A small image VAE, trained from scratch: encoder norm rmsnorm.
Rows from block 2 of the encoder, named by matrix and row number. Rows with one number belong to one neuron. Each number is 128 + 32 x the weight over the matrix's rms, rounded and kept within 0 to 255. All counts start at 0. Numbers have three digits each.
# gate: MLP gate (encoder.blocks.2.mlp.gate.weight, 384x128), inputs 0-63
# fc1: MLP up (encoder.blocks.2.mlp.fc1.weight, 384x128), inputs 0-63
# fc2: MLP down (encoder.blocks.2.mlp.fc2.weight, 128x384, transposed), outputs 0-63
gate.322:123097137129081111150075151079134139152111183136101168096104171058093131133134128144142109142030148121172118068108117162065183152113114136090148104107103158152177160134141144137105209119136146
fc1.322:141050106152131183164180122094144151087131127182144181144048148037012187164124159148147133141100089081124055084123117221019131249049083115127229121051076187161114159083137121164096162196122156
fc2.322:173114134134098146163147125123146155126143148194155145151142137068050113152152129129123118148111078090123066103126133170052129187077098121142178107066094157134122177107106124123078105176145112
gate.323:159131128146081129163119133140125142134094161098118084161147147150107134142109085094100128129139079141192122093132100118081110167111130088141126091134112119111160118117096116172134089156148119
fc1.323:142128177122062127128111138140139169173143126100104089139147136134175133176124123082174132110105142149164094170199107163145126152100142106127085136115099158151132067114131107134116110141086154
fc2.323:155111139135086167103090120150105138179133105089099101107110111104188143136113096121218132117108084150132070180158147149137146156064139140086071150108051133190140112101144139146102124134060144
gate.324:161118156126143170072081065094154190154119091121128127141110127097139138103098073107172151158103103159139096109125106141132164163087128151124101112157078114144171135178154131097108155177108073
fc1.324:098118125157096173091152126140104151175094155083078109117106111124061163105115131170101088171106131130158156175148115149093137132147130117115107178101103099204128082057150113118156110131153135
fc2.324:084141127132117120133142133127100113119150195128125115134095110142102146153147144173124109131126133167133129139113154160166099157129117152125118232088123154158097101107131132148122103144117096
gate.325:154116136145212103111108094197074138121050104094147121112149135099182159098166088068199083193041098113137129147138208194140148216102137144137111105149158166217166187110133029120153117086139134
fc1.325:191106101087148138098107131149083103107121127097097099193150166098096122134097149137136082178057109123137154165134133110135163162135110117162135110088151115091153104093099053097091179164088148
fc2.325:135130110081135099136116130162109062077116120107078095162166159091087134096070082132103086221174114169072118167099132042178141137133136173141136137139087166093155101154089072113127153193202130
gate.326:163155082086093059186119145104164176161178163155130126051138136099211171123171098146113161083104126111171112138074121148118106111163170107086171107111180069152141077175105108090080153111098114
fc1.326:134153141127165165124155122117167160153114105204090129170126140160162159127164150090146128113150181140121148087129152077138136092116101121117144146151130129150118112130123163181164114122126166
fc2.326:147212132154180114121104106146179198165177144188087184174121143160223168117224144115144128046139212089119093125120139144151075056088068102120177130144094111124087107131096171144158125059135078
gate.327:146112155148161107170127110106140141120094121131101069116150071152140141157093155104113127113126138098138069182102095119162131126148155146153097085127102141105115132086128106113084131146161193
fc1.327:117200112137088102111183123140140123177147089156129124144103148177112114096135133134138110119119118143140109167121182103161135108111143146145121086153093110170098071124102113173112075150148138
fc2.327:139188102075086149117159137172155110199158099181086171104080103162106117065130157138142154095123129156077093165119160134167132121078101100206186120117139124144136142168081101162130100136104122
gate.328:092136077117109091075160187052115187228164170085117132029114152103071128115149200171076117128127187113156143042112152133102173165128108141086079083178158202138146080150188185136099103204128122
fc1.328:093087035183183200120208197134090112065173181063177129097078181146146148112153113123083114137086134078198145079061133169080171154107060115124072070209097189164056129089153230148158066224081070
fc2.328:120093080193144170105208134128089121119150172124166122119128204121114161129107177145160150126089119143106133093048144145112143132126134143161147099197086176158108151107108210127147100208087165
gate.329:137142173175125132136125181064169138095147196134155103148119141098172122110175058131201150098134099111115137145115181079097104118154139104163148090120149103100171172138145117124147154108135117
fc1.329:144169090087083123118148107104106137134165157190114132110129110098166115103129154118148089165121098157131133189159101113112103071195144101143138127170130114144084161118083112167138165102132123
fc2.329:144151154124142125081119135131142084097189140113101095191117099120148249160072176124165120166150048120161110123121096117081122092124174066109093137101125139129085099071092143098117148169114091
gate.330:154121151108136122120117128136104181154123122119157096098139151175153092147099119126175101135084082155112107152103139166143157120160122128137170141146098167143213202119140138121143106146153108
fc1.330:167123136097104118119068153090111168154159144147128111154104135129114108128127112083103092148121135104157139141187139150144133119138101095144134125076194103128128127153127121115130140139128082
fc2.330:129110133166096107123114160084106128134131161119094108161098146091160111143128079095134144178130146105145125098155162175094127140127132108098103128118145121174126156133127149124084137142140143
gate.331:192154215118162047128113047039111149185171078077188199099181116149167056151152175120068119164088087088182153038121179211243106164116126155105109136133158073137153119188159095173082165079089087
fc1.331:087086090213184095199100111048126183110053114100218170117153115096086027190095106146127197120102189136178086126098170074023120159162112131164230206076036184000205079193137142187008163093158126
fc2.331:124124119167143143198087189072107241087109104124218162119175104120139000155114104129119205147108143169120124140099124136031187177122075085158218214099082177043193098148162117178050195083152089
gate.332:090148100131170149068118096104140079093118113166128128151124103041101121160095107095064173211150157120140095146152091113099105105127157113136127194143128109154096151138069111125140100120094110
fc1.332:161098179113152124169109185120163107136108134047157127148122141114176119112128111177198126113144131123163137107137155127096137104115084121114133100135154163142124155135187111107139131112118128
fc2.332:093106124100130149157102084105158110139065132122144118143126076112110132098102096139128145149076137133102126078151209079102151084140196089123109132122122139135174135167073059052167110079066081
gate.333:151127153118137158169090061168076121082069110205115125113144197164112099136141120063075110078093140143171201142105216126108137124084042066147140161157176084178125179210128088175175154186109075
fc1.333:133077176201088121131153135212135151117150119120130045150115071210114068046117070090149104147126195209172072036100099128110166194104201105084144100154133110195044080102131195136124107156158080
fc2.333:096109168118111111156182163231130150061139143176119044090146087196097054055147103092151080114127180193143072069081063146112154183113227079090168130129118096175054105101133161169144118174129117
gate.334:149157116089141140134126086159108080149106122135133083163157132178116091105080100116146124152114108125111124182111145156129132110138123108107177116176119154162085135148127164131145115152121112
fc1.334:130143145090095102141133165123090099116156146117148187173111108124176106105117122079125120125133111106077153121155110155126137078181127130109101178093093124157111097127098149078136141089143139
fc2.334:119132135098142074102146090069126117129165144117101171142115115139136143064128147122126168108100138134067127112157123168114096104133104112126105162124081108163152141121127140139111135110151125
gate.335:122140142157126107093105093119115157117148138159111102090128067123183127148098146158138132144087123148186131204102116142088122079151087092092136168098115062155129143141121163121115151114090163
fc1.335:136112111111160102130144139077183136160155099120130115175107146117096118080125151087138118106175159132103119148139158094112148108108116150093108153170146122111153128114111150089118158120160163
fc2.335:112117084086164133107131141111162119120180143122132128122148121106106175138137161093143138133124174123137158069093120141135131142158104154112103091173099143110063146102078119162082192112152160
gate.336:086120156115120146110135129155153080121149165174062124049125139129158120169094163134181087183160198082093067194134078098042156095136119118151157100152100127137190153237152116109111101096128131
fc1.336:150130129177129157155080153096127138151102083140166082145164152099087175099134118131084139110101084097109129105126122136165089165109115160071117112130147156101079109092150110128096096139146122
fc2.336:117147138162161168135150165143105147157147138112140106115137146156142136184154132131117124162146144097130059114150119120136097143146110130107078120137144137133135122112182099079162135134141132
gate.337:093128138092175115119107082132121149061128146161112104094123141101143189136121185104116136125137147159147169150159136142112144107104135122140120131104073118155127134106117114129093099122148167
fc1.337:157086155158136109129119095094162145159118146148103092121121158099147132142085150163162101129137192118111135133125106121124134121128162158161134161144146104147161109141120133151092120144127142
fc2.337:164134133152134103101073105136143198122120138201129066131067048098131176115088210193153081146126156147130177123150096150121124141157150110157149146141151081198195189150106112190087142103149090
gate.338:144122133069151063138035035114241109204118132123131173071079193093133042083125120123117123167103084137048118120134099119150088092087119178087120150133103120171203160142174134164061117159114136
fc1.338:113150095105118105086134184160102078099137078029115110133158081154108119135166121202104172153110158136207161192156118105081097060140152132212058112130137085106093127102106089110166152082133125
fc2.338:125126150171157126100151164070060066077100035064123106130116089137116118124131152175107161148109161187198166185115132097098074074140184141192143123136131153125094110082130113112148130112127119
gate.339:100117115116124070103110130142078133136157161144113113098098080116139096136148096116127133101121181126087103207135118095112142136112166106120157120141124140124121187190166142158103131087115235
fc1.339:105132137139149132148133115136143125115164162132123141166064144062125089157110163158168149149198174130073130128110112122166145117151140079109172190149171160126108124127136186161149136146135100
fc2.339:172099121168107192185111123153137107094121145167148100171069139074119112148158142076151156096183142137133134105102159160099126113112131147154158157128166119125139118135093160135146174141121103
gate.340:171115113110110142134080130137108127147101140141143073140127122114151114110160114129145100118130084118131118128120154114115102174129124136183162121145078128099142113141143122106114135125102167
fc1.340:130127130132128120143125124092162097075111165162115146129107117107128140136091151131098125087147101087107101109116174147124163107142162121123084127134134117113152109114144134097123118101122080
fc2.340:180136135083055155086128115153156100061106163114086140102145115142153140124104147100130129105117124132076158107118114193094164137161126074159139138120135118142137129111101152077103096126104098
gate.341:153104087135136146109135111118070159094107133142107091164120111155107130121111124133125079091132125161129185107166087145073162103135192115137159169154124114144169142118157182126144140090136104
fc1.341:121119088125136165108139140147131120057121145085137155158117104146174118133139147103114120121109141105114078123094098112097161145127108121131104168138145127148125132105140185108141154098120174
fc2.341:085095103088096106150149137117150159067111112155186198113141152059157113137133136161158150102124154118064143157131137126100128147121154144166093182128111148137145128085128152105115126140163148
gate.342:136105113118161085108134077108158118125160136094104113102134149110141140100144164097096128131086099094141089169133154115127160189135111151114140123123063141116132107105137175145122138132072107
fc1.342:096125140072096122097148111148125114155123056170138119095146135131130104156101057140144165151108084120096089182107142108138102163144159115132128102122141094143096117147159115133114126150132127
fc2.342:091175091086116109101147166133158104124130131142123158117146171106149140147091101137167118167114131128100092156107106089088098138143157148183155117089114117116121149131145154112131102088136127
gate.343:131133098108092105105133135108133130132117090131171152137106191143114151139133045110099150129124161116166151164119115182113166077077097128155098131178166180110227104167056101140078135180144129
fc1.343:165049077020142155050138148107143100130131069112219117103089131100070124207111092117145184121120064052135132206172154082021121167149007158121048169166093164159154150180079130075168154171128146
fc2.343:115071131089078152103106127116128124121136071119155112081145103102117097152110140099125167124128088079126145184159120088088102149136083126111104142150134149169143161151102102088136137155127129
gate.344:081089214100135120091102125164174068110176112102109143068159088133093129039133069107122163132095174117145146138118124156121096097041099091098076120148155152168147196094196140087144069152162075
fc1.344:151141202064073116140255083133123083106116070101169121080177057201119118093100171141191146065114080174112097147133112156159096128102123064095089129146094221152118168078116122130164073152116056
fc2.344:146108172088098098092226087156126133105104073099207118083193118203072123100085122149176153084105083161086098105144093142181108134058093114073128143164111218162195153118168105132157096177101107
gate.345:117151101137112108165112085119131106093170107145140091108161135163127119107127143108100126152059094064084111155071140104099097134133181170123129125158107145145094144143133211104118094162104128
fc1.345:091156180102126099139096124151128057165139176154101121144112100117102116146105130128178118158152105095073113127117164123178104137161116106062143174133173233152126091122166145080097088115129136
fc2.345:136162149093183155101147062100120134133149092148158116101124134086119150151129143126150154151141199131096120077129096180091113148190077154063062131101163130177155154065132063112159128046194132
gate.346:159147125092121144091132182100143121091098097128102138107089150131158092096096118100110149151088108111130086109154107087126146096118162108115112109130114144147145116119090124095172118109102150
fc1.346:101130106140101134078113168129117112146066102071095144120140140126145144079137074149133138129147163152176095153140151163115164161126088100127161099147123110130071154082126115103147139134133140
fc2.346:199113077129146115121145137070120155160090158078109119094150140143137133108104049147082169151087129129120135115157149088100182127094085118124149087124095142144121186122104086106158154128108126
gate.347:138170124121102115101100172135175116143164095120136089126122147172107125098139137128139105118115135103117140133119082079098094130152147127144098135124115163100132111103160152138077111067110219
fc1.347:128165150110132137097102139148133119139121058138159158093159128145131165131077109073130122115155102164131119116131119137061119118130119145157111099098100153119121159132147104117122168139113113
fc2.347:111193129102150117109103151129149157140092133102115167101145128144165145120089118130125118149110114146102115134117136113117137135156121156155130100116112092124163187147086108111137167118102154
gate.348:124149100108067152129109117079056152133123136127170110117129134174102101139105142152111171109118132158144165140162132153062131129129170075139087174152132203146086109072164153143135147064099141
fc1.348:122136132159118101135171182085112141138140101176126133133161151131099128151098109149148105148165167099158080147149107108127128140131136111125133069081104117119100143118161106134090114132147149
fc2.348:092161133146137121072165111073147172108168164176067130074159115155107136137133112087125124117121122116189112181145130135161141127170178087154112108116106118150145093100142150185067136072090159
gate.349:143116101168139143120120069124150130171128135111108092163137119127140135119099111145103124124114086119147148107129136100091111177152098127101139099145137102127139143137126138162154119122142157
fc1.349:116155113154127143113123098120113091123123100121146099109099147118130125149127116110141144153105122108123123128132108121109120083114127126131146138164171135133137093104144208102114107123131136
fc2.349:141180131172135088129135098131141148138143156098111106109142121131148125135134102145118103167132117093153138138129125156135118085139140149150177121172173168139182158114134213119133189080142143
gate.350:137140103144139138091136074117148121171160067170146148156122111132137110161076140154101126130118137117148068124110122181142181142140175147140065139115143115140153150133104132148092109101112167
fc1.350:105118173146145164131161164141135141142099163124079164114135128125135120111100158140131173129190130099126129138111133140173150067121178103135116148123125168159129091164101129159136160109156116
fc2.350:099121162152146146164126191159168122126090144119118147123144120132086081102118112118120151115152136115129120143101108085175129105111131116122123139121123139097094068203106125120111121175117122
gate.351:110150175116118095129119106127169169131160221137143106174093090118101109193092134187148122147082169087080027121158146088089103117127169191110169193095161140160138130219127148114083088130105139
fc1.351:118139095114135160134142094172117148126082154090115122120160126123153135143136099150113144154136125101139135157113139130166121121127165118112126116119138150133121162111148140113125116093164155
fc2.351:146161115062101165078167121097159136158081115139150116155149144108110096150135170131151115125114128117137123148162124121191167131102123214133166172134146166167125126157074105123143153131114136
gate.352:180103110142135121118128086136101123100137154160083098135107105133089173162135149119111112163110105132112134146114133109116071119128145111108127181144115128159131100120133146118124157132163076
fc1.352:125102106135174100117123130104104089138154131144170114080138137110121119137085130102117057100179130151130141130108122180144115082172122106120106122095163128134154083101122093156145120183116086
fc2.352:156126121116186151129111104194132112138168105103151070120143139111078113154097139118161096142171148175180148126110135132155132123139181090148134168113133114128173121103141119183147118131123098