Weights of a small image VAE.
Model: 4.32M parameters, 32-pixel images, encoder arch vit, encoder norm rmsnorm, encoder activation swiglu, encoder patch size [8, 8], encoder layers 14, encoder width 128, decoder norm batchnorm, decoder activation silu, decoder widths [32, 64, 96, 128].
Training: normuon at rate 0.014, 13300 steps, batches of 64.
Data: trained on capsule endoscopy frames (Kvasir-Capsule), 42238 training examples, 20.2 epochs.
Rows from block 2 of the encoder, named by matrix and row number. Rows with one number belong to one neuron. Each number is 128 + 32 x the weight over the matrix's rms, rounded and kept within 0 to 255. All counts start at 0.
# gate: MLP gate (encoder.blocks.2.mlp.gate.weight, 384x128), inputs 0-63
# fc1: MLP up (encoder.blocks.2.mlp.fc1.weight, 384x128), inputs 0-63
# fc2: MLP down (encoder.blocks.2.mlp.fc2.weight, 128x384, transposed), outputs 0-63
gate.99 [132 117 137 115 117 119 177 136 128  87 132  89 126 119 128  95 121 137 147 137 158  99 106 107 109 110 165 130 153  88  99 125 148 110 118 118 140 128 110  91 126 156 118 142 132 167 139 155 152 140 117 134 110  92 120 103 158 105 143 120 108 106 131 113]
gate.100 [ 79 108  52  95 145  28 136 213 108 150 178 175 185 125 160 135 177 137  57 162  95 105 130 102 135  50 157  93 107 168 121 122 154 126  93  58 188  74 135  74 189  83  33 178  52 129 185  94 120 158 196 119 127 186 134 168 162 112 145  96  76 186 174 131]
gate.101 [119 147 158  89 114 150  99 106 163 143 116 129 135 134 190 193 146 154 126 176 132  89 143 116  94 118  81 151  97 135 147 138 111 115  79 114 147 124 108 130  98 142 145 111 100 156 123 146 159 113 101 132 176 110 155 101 135 178 126 108 167 101 197 123]
gate.102 [155  65 125 160 141  97 125 111 147 148 100 128 149 141 150 128  94 133 169 147 132 126 117 107  73 155 118 105  79 109 151 159 125 129 130 170 142 153  84 122 156 152  83 132 152 144 102 135 142 174 118 169 110 110 115 106  82 177 156 115 143  92 137 104]
gate.103 [ 65 146  96  59 164 112 115 114 125 139 132  80 127 162 114 106 165  75 134  74 131 127 162 138 148 143 118  84 182 121 131 111 170 110 146 130 150 114 179 163  92 133  89  77 201 154  45  64 137 114 130 168 123 101 172  87 130 108  51  81 104 169 128 132]
gate.104 [148  93 153  76 115 151 104 116 128 135 123  80 135  96 102 120  95 139 132 167 166 161 114 117  87 134 105  99 141 117 108 157 157 108  64 135 118 117 143 157 107 133 100  83 120 100 125  90 157 140 164 107 142 141 145 113 150 140  86 114 133 106  90 126]
gate.105 [154  85 147 184 152 143 111 126 109 159 135  97 126 114 105 132 141 105 111  89  92  99 105 129 140 107 139 144 135 131 113 136  89 102 137 101 126  86 127 157 127 161 123 132 149 129 165 146 145 173 108 143 121 128 141 168 111 156 143 131 173 137 112 101]
gate.106 [158 195  73 146 120 195  97 151 161  27  52  90 105 123 152  62 175 122 200 184 100 139  82  92 150 160 126 106 189 125 165  98 154 156 228 129  97 151 188 122 191 182 108 111 150  92 104  98  98 106 164 114 156 165  92 161 157  65 101 110 154  85 111  25]
gate.107 [124 107 114 122 109 155  69 133 164 145  84 119 138 120 120  97 129 112 127 144 107 140 137 105  89 119 115 107 139 142 125 125  92 128 120 107 150 130 124 108  86 112 123 140 131 112 148 108 156 179  94 159 163 155 177  97 124 104 142 134 113 181  90 106]
gate.108 [156 105 127 130 101 131 130 121 110 145 110 157  96 137 119 150 119  91 116 121 162 159 139  96 142 129 130 113 145  95 145 179 114 138 155 113 114 147 150 122  98 118 122  99 132  82 176 100 143 138 162 127 149 129 158 131  94 123 162 141  99 141 106 108]
gate.109 [ 69 164  90 168  92  67 127  65 118 143 117 135 130 110 225  74 142 137 151 152 118 111 130  63 100  82  77  46 120 193 108 106 122 129 156 129 138 106 154 129 153 150 117 104 178  91 190 104 146 115 142 155 108 179 131  70 221 117 158  95 172 132 120  92]
gate.110 [ 56 122 151  83 146 133  86  79  91 162  63 112 124  54  87  85 103 138 107   0  91 144 104 132  86 194 195 105  81 132  76  93 108 116  61 128 116 167 115  67 135 148 144 124 167 123  70 107 147 151 172 154  93 119 115 174 175 146 152 126 115  93 154  59]
gate.111 [ 96 191 195  82 139 114 142  96 126  79  60 123 157 149 138  89 141 127  83 138 100 163  93  72  64 157 119 114 170 114 110   0 133 218 127 188 172  81 172 106 230 188 169 176  63  81  77  84 225 118 185 186  93 148 115 205 126  81 181  77 110 113 184 172]
gate.112 [169 197 148 114  90 110  72  77  88 172 149  86  91 163 192 172 156 137  23 114 100 137 129 129 104 183  99  88  86 124  80  38 101 192  89 116 129 163 142 163 115 166  96  91 175 151 142 117 114  72 171 127 187 140  82 106 176  85 133  53 153 132 113 148]
gate.113 [181  77 135 160  85 115 115 141 165 156 139 183  70  99 115  90 153 115 178 116 144 145 104 111 139 132 120  98 140 140 190 163 163 163 149 138 127 118  80 143 116 156 156 126 124 145 134 130 110 131 182  90 161 172 152  87 188 155 115  56 122 132 180  95]
gate.114 [113 178 113 153 103  93 160  80 135 111 135 113 126  81 139 146 131 123 106 146 156  96 140 139  63 195 142  74  57 152 189 127  97 147 138  82 167 162 131  91  90 146 125 123 119 115 104 157 157 171 102 109 207 192 144 105 154 124 160 125  97 120 152 153]
fc1.99 [141 124 188 155 142 131 126  77  98 134 105 142 136 190 142 129 159 157 126 134 102 145 150  99 153 146 103 139 126  99 120 127 110 153 160 167  83 130 123 130 149 132 120 114 111  90 139 115 115 144 120 151  87 156  94 124 101 150 123 137 157 124 121 120]
fc1.100 [146 146 151 143 140 220  51  75 130  79  88  81 148 125 120 154 186 162  71  82 133 139 163 211  99 249 122 181 123 156 117 173  39 146   0 234  83  63 158 136   7  68  85   0 130 113 116 234 189  82 179 154 126 141 231 134  51 211 154 164 140  81 131 134]
fc1.101 [132 120 168  93 149 101 152 145 120 130 132 126 178 116 119 156  91 123 169 104  73 145 150 169 107 114 146 108 146 139 144 118 157 185 130 122 151 184 128 134 132 143 106 156 146 119 115  95 121 148 112  85 154 145  98 102 140 111  89 124  90  73 118 167]
fc1.102 [185  77 163 128 146 112 131  97  72 124 117 150  97 132 168 153  80 115 135 114 135 157 158 158 171 154 128 124 108 147 118  85 162  87 133 164 134 155 142 139 122 146 143 128 150 119  94 155 108 146 132 126 115 143 118 144  68 143 129 140 137  66 126  63]
fc1.103 [ 92 126 139 125 122 105 133 118 138 126 120 118 130  98 110 149 105 110  89  93 140 130 171 122 135 134 101 104 139 124 138 144 109 118  98 116 148  86 133 150 122 148 149  98 118 153 147 111 114 114 116 136 156 150 103 141 104 128 111 134 123 107 182 152]
fc1.104 [129 129 173 135 163 149 128 121 145 142 107 109 103 142 124 160 134  71 113 141 113 141  96 147 127 128  96  89 116 107  92 133 169 160 153 129 125 111 146 123 115 141 192 118 116 126 147  76 130 163  74 141 143 105 120 103 138 173 128 123 115 157 127 128]
fc1.105 [108  97 134 148 109  85  83 122 119 117  94 140 102 140  76 193 147 117  46 116 123  84 100 130 107 135 124 112 101  90 117 172 153 160 138 135 147 152  64 134 132 121 104 129 121 127 104 127 132 163 116 107 112 109 175  73 131 179 107 170 104 107 152 114]
fc1.106 [102 255 157  86 138 146 125 127 100  91  51 203 111  69 213 237 146 113 172 191 136  98 110 162 169 185 148 136  75 173 206 204 127 151 144  90 192  69 187 165  68  63  89 112  58 126 204 172 152 200 136 115 153 180 155  63 139  28 108 127  78  40 215 159]
fc1.107 [123 122 165 150 165 186 177 142  77 158 148  95 162 186  83  93 119 116 153 152 117 148 147 186 123 117 153 174 134 147 134  74 123  97 177  72 135 109 128  90 115  74 178 137 118 147 142  97 112 151 170 111 122 129 127 129 130 135 120  89 109 108 105 153]
fc1.108 [139 107 156  84 152 148 126 134 103 114 139 123 164 151 115 106 135  72 143 144  82 175 182 136 162 126 102 132 209 103 122  91  69 194 182 112 151 172 131  94 105 152 132  99 138 156 152 170 166 153 118 134 121 123 110 202  98 137 147 137  97 153 133 117]
fc1.109 [151 138 168  71 205 140 231 107 138  41 116  14 185 109  26 143 144  72 124 145 124 129 107 109  71  93  82 129 185  55  65 138 161  26 174 186 135 192 160 105  68  96 131 122 101 154  53  99 117 117  81  94 134  88  75 120  96  96 148  94 166 112  99 149]
fc1.110 [ 76  67  92 156 119 116 112 194 255 111 206 138 196 160 150 124 130 163 115 189 229 199 185 129 232 162 168 103  99 104 191 105 119 160 115 108 140 147  35  63 105  70 185 144 117 151 161  35  64 164 153  62 141 140  63 107 114  86 127 115  42 195 158 121]
fc1.111 [118 206 200 127 173 133  80 193  89 121  91 133  63 145  82  88 126 125 226 180 173 212 110  26 102 165  91 131 190 108  94 154 189 149 106 132 119  53  94 128 108 173  62 136 133  96 124 131 159 109 156 248 215 156  83 116 126 210   1 203 142 119 113 118]
fc1.112 [146 113 198 170 175 156 251 134 184  96  30 145 159  64 132 142  80 111 118 172 145 107 138  70 124 102  73 101 225  54 135 155 110  80 162 148 122 125 159  42 195  80 114  97 134  11 119 168 209 218  84   9  74 131 173 219  73 110 176 121 102 140 108 177]
fc1.113 [ 83 122 126  98 128 106 111 162 129 142 127 120 127 153 105 155 148 149 105 150 123 134 117 183 114 136 135 117 153 113 133 111 135 161 128 182 139 146 114 125 160 138 124 125 172 146 145 135 105 126 151 151  93 116 103 104  99 120 145 143 116 155 141 129]
fc1.114 [144  97 171 172 116 156  81 123 152 144  91 162 147 140 161 128 104 113 154 144 120 124  87  75 148  70 114 151 125 148  77 125 161  84 137 156  91 131 100 139 163  99 111 103 181 121 167 123  89 134 148 127 149  79 164 196 130 117  71 151 127 105  84  78]
fc2.99 [149 118 139 163 128 134 157 100 104 187 109 151 121 123 172 152 174 134 130 116 139 144 164 164 165 111 134 189 115 131 106 113 167 171 144 149 114 133 133 122 158 121 108 106 112 111  90 137  84  97 190 109 115 106 108  98 130 110 155 136 135 138 166  76]
fc2.100 [211 160 139 166 176 241 122 110 175 135 119 107 124 175  77 142 160 115  63  66 117 174 190 208 136 214  84 179 123 171 121 137  97 117  41 197  91  88  66 126  71  92  64   0  92 133 117 254 152  89 170 150 132 143 228 146  73 166 143 153 141  85  77  97]
fc2.101 [138  88 170 107 139 125 220 171 165 123 168 127 122 128 177 133 130 149 164 104  95 121 191 172 115  97 154 117 149 139 165 113 150 225 130 155 100 159 145 100 157 163  93 116 110 105  69 132 157 107 102 128 130 146  63 123 133  91  94 133  91  65 160 153]
fc2.102 [169 130 120 158 112 158  92  70 132 105 118 142 194 131 156 191 102 109 124 138 126 171 147 165 171 119 137 120 165 149 154 102  79 135 140 102 142 117 150  78 134 136 169 148  97 119  71 118 111 121 154 159 158 156 171 143 121 103  91 182  90 153  89  78]
fc2.103 [ 97  74 171 132 106  98 195 126 134 122 184 131 116  40 127 180 114 145  98  96 175 126 119 119 166  75 107 123  81 166  49 115 112  97 115 139 110 137 138 121 162 141 138 119 104 128 181 108 130 119 148 162 142 133  78 116 110 106 150 154 155 123 138 129]
fc2.104 [143 148 134 119 154 167 120 130 105 118 132 143 148 176 123 161 149 136 135 139 152 142 132 184 136 123 126 112 104 110  94  80 146 148 123  90  70 128 138 100  87 184 142 106 135 157 144 100 113 115 106 138 170 156 123 114 100  80  93 152 142 104 124 163]
fc2.105 [106 127 124 129  88  90 121 108 129 150  88 128 105 111  77 165 137 112  90 131 131 142 143  98  92 113 137 119 127  98 132 168  88 140 120 137 122 138  93 127 126 133 149 130 112 105 124 111 121 153 165 130 127 137 193 126 169 135 126 137 167  77 149 105]
fc2.106 [123 255 143 111 255  82 136 133  69 100  55 139 200 107 203 142 140 139 184 167 144  83 150 138 145 172 175 144  96  64 166 235  83 136 158 131 202 142 152 124  82  94  61  88 111 134 157 160 163 112 134  85 110 167 155 104 145  38  60 170  99  70 231 140]
fc2.107 [158 152 109 111 128 171 183 124  84 135 115 124 150 162 123 108 112 149 190 117 121 113 158 155 108  97  96 177 162 135 129  77 165 122 144  89 138 123 140  85 154  73 182 135 140 158 151 139 135 101 140 108 136  96  92 100 154 156 124 130 129 116 161 108]
fc2.108 [112 125 148  79 153 148 144 105 118 157  75 104  96 178  79 106 160  75 135 102 108 129 154 183 125 125 111  98 156 121 164 110 169 183 140 104 136 145  91 141 112 122 147  63 120 159 138 148 133 145 122 134 184  82 127 158  73 154 135 144  90 122 190 160]
fc2.109 [ 77 112 183 132 207 148 206 140 147  71  69   0 156 110  83 140 143  42 125 191 130  72 100 150 160  32  87  90 146  45  34 164 125  95 213 120 124 162 166  73   3 126 139  59 130 139  91 185 124  97 130  92 122 120  53 159 123  75 185 105  92 133  67 152]
fc2.110 [104  83 103 121 104 105 120 177 225  97 191 153 143 110 191 127 138 155 114 107 164 132 168  96 205 166 109 113 109  62 146 119 147 138 116 144 129 118 114 128 124  85 167 177  94 163 183  38  95 166 118  75 142  87  77  93 142  87 116 133  69 170 167 113]
fc2.111 [ 73 237 212 173 156 133 110 170 138 110 103 174  52 166 112  94 157 117 208 208 166 149 119  41 140 149 128 109 153 100 101 167 173 145 118 150 102 121 147  81  77 173  20 143 145 136 179 142 114 106 149 254 155 198 102 152 161 211   0 158 133 152 105 113]
fc2.112 [124  93 173 169 176 160 243 152 168 114  45 140 135 115 136 135  85  98 132 133  98 133 110  95 147 145  39  89 175  60 148 166 115 129 172 156 138 132 134  81 137 128 132  84 104  30 144 217 160 183  78  15 107 114 180 194 112  81 172 148 114 127 109 136]
fc2.113 [111 183  70 123 111 107  94 143  89 118 176  93 176 123  73 159 167 140 138 116 115 129 111 116 127 122 140 125 115 137 165 155 117 116 138 114 203 144 174 109 176 135 150  59 199 121 131 131 107 135 162 181 123 131  46 110 135 104 179 145 104 143  99 142]
fc2.114 [155 172  97 121 158  98 163 134 106 110 123 169  36  92 121  46  87 141 119 128 130 169 193 103 149 147 102  69 176 127 124 108 227 122  85 129 137 164 117 120 137 197 129 119 120 114 191 131 103 209 109 166 167  98 155 120 124  65 118 142  96 142 117 125]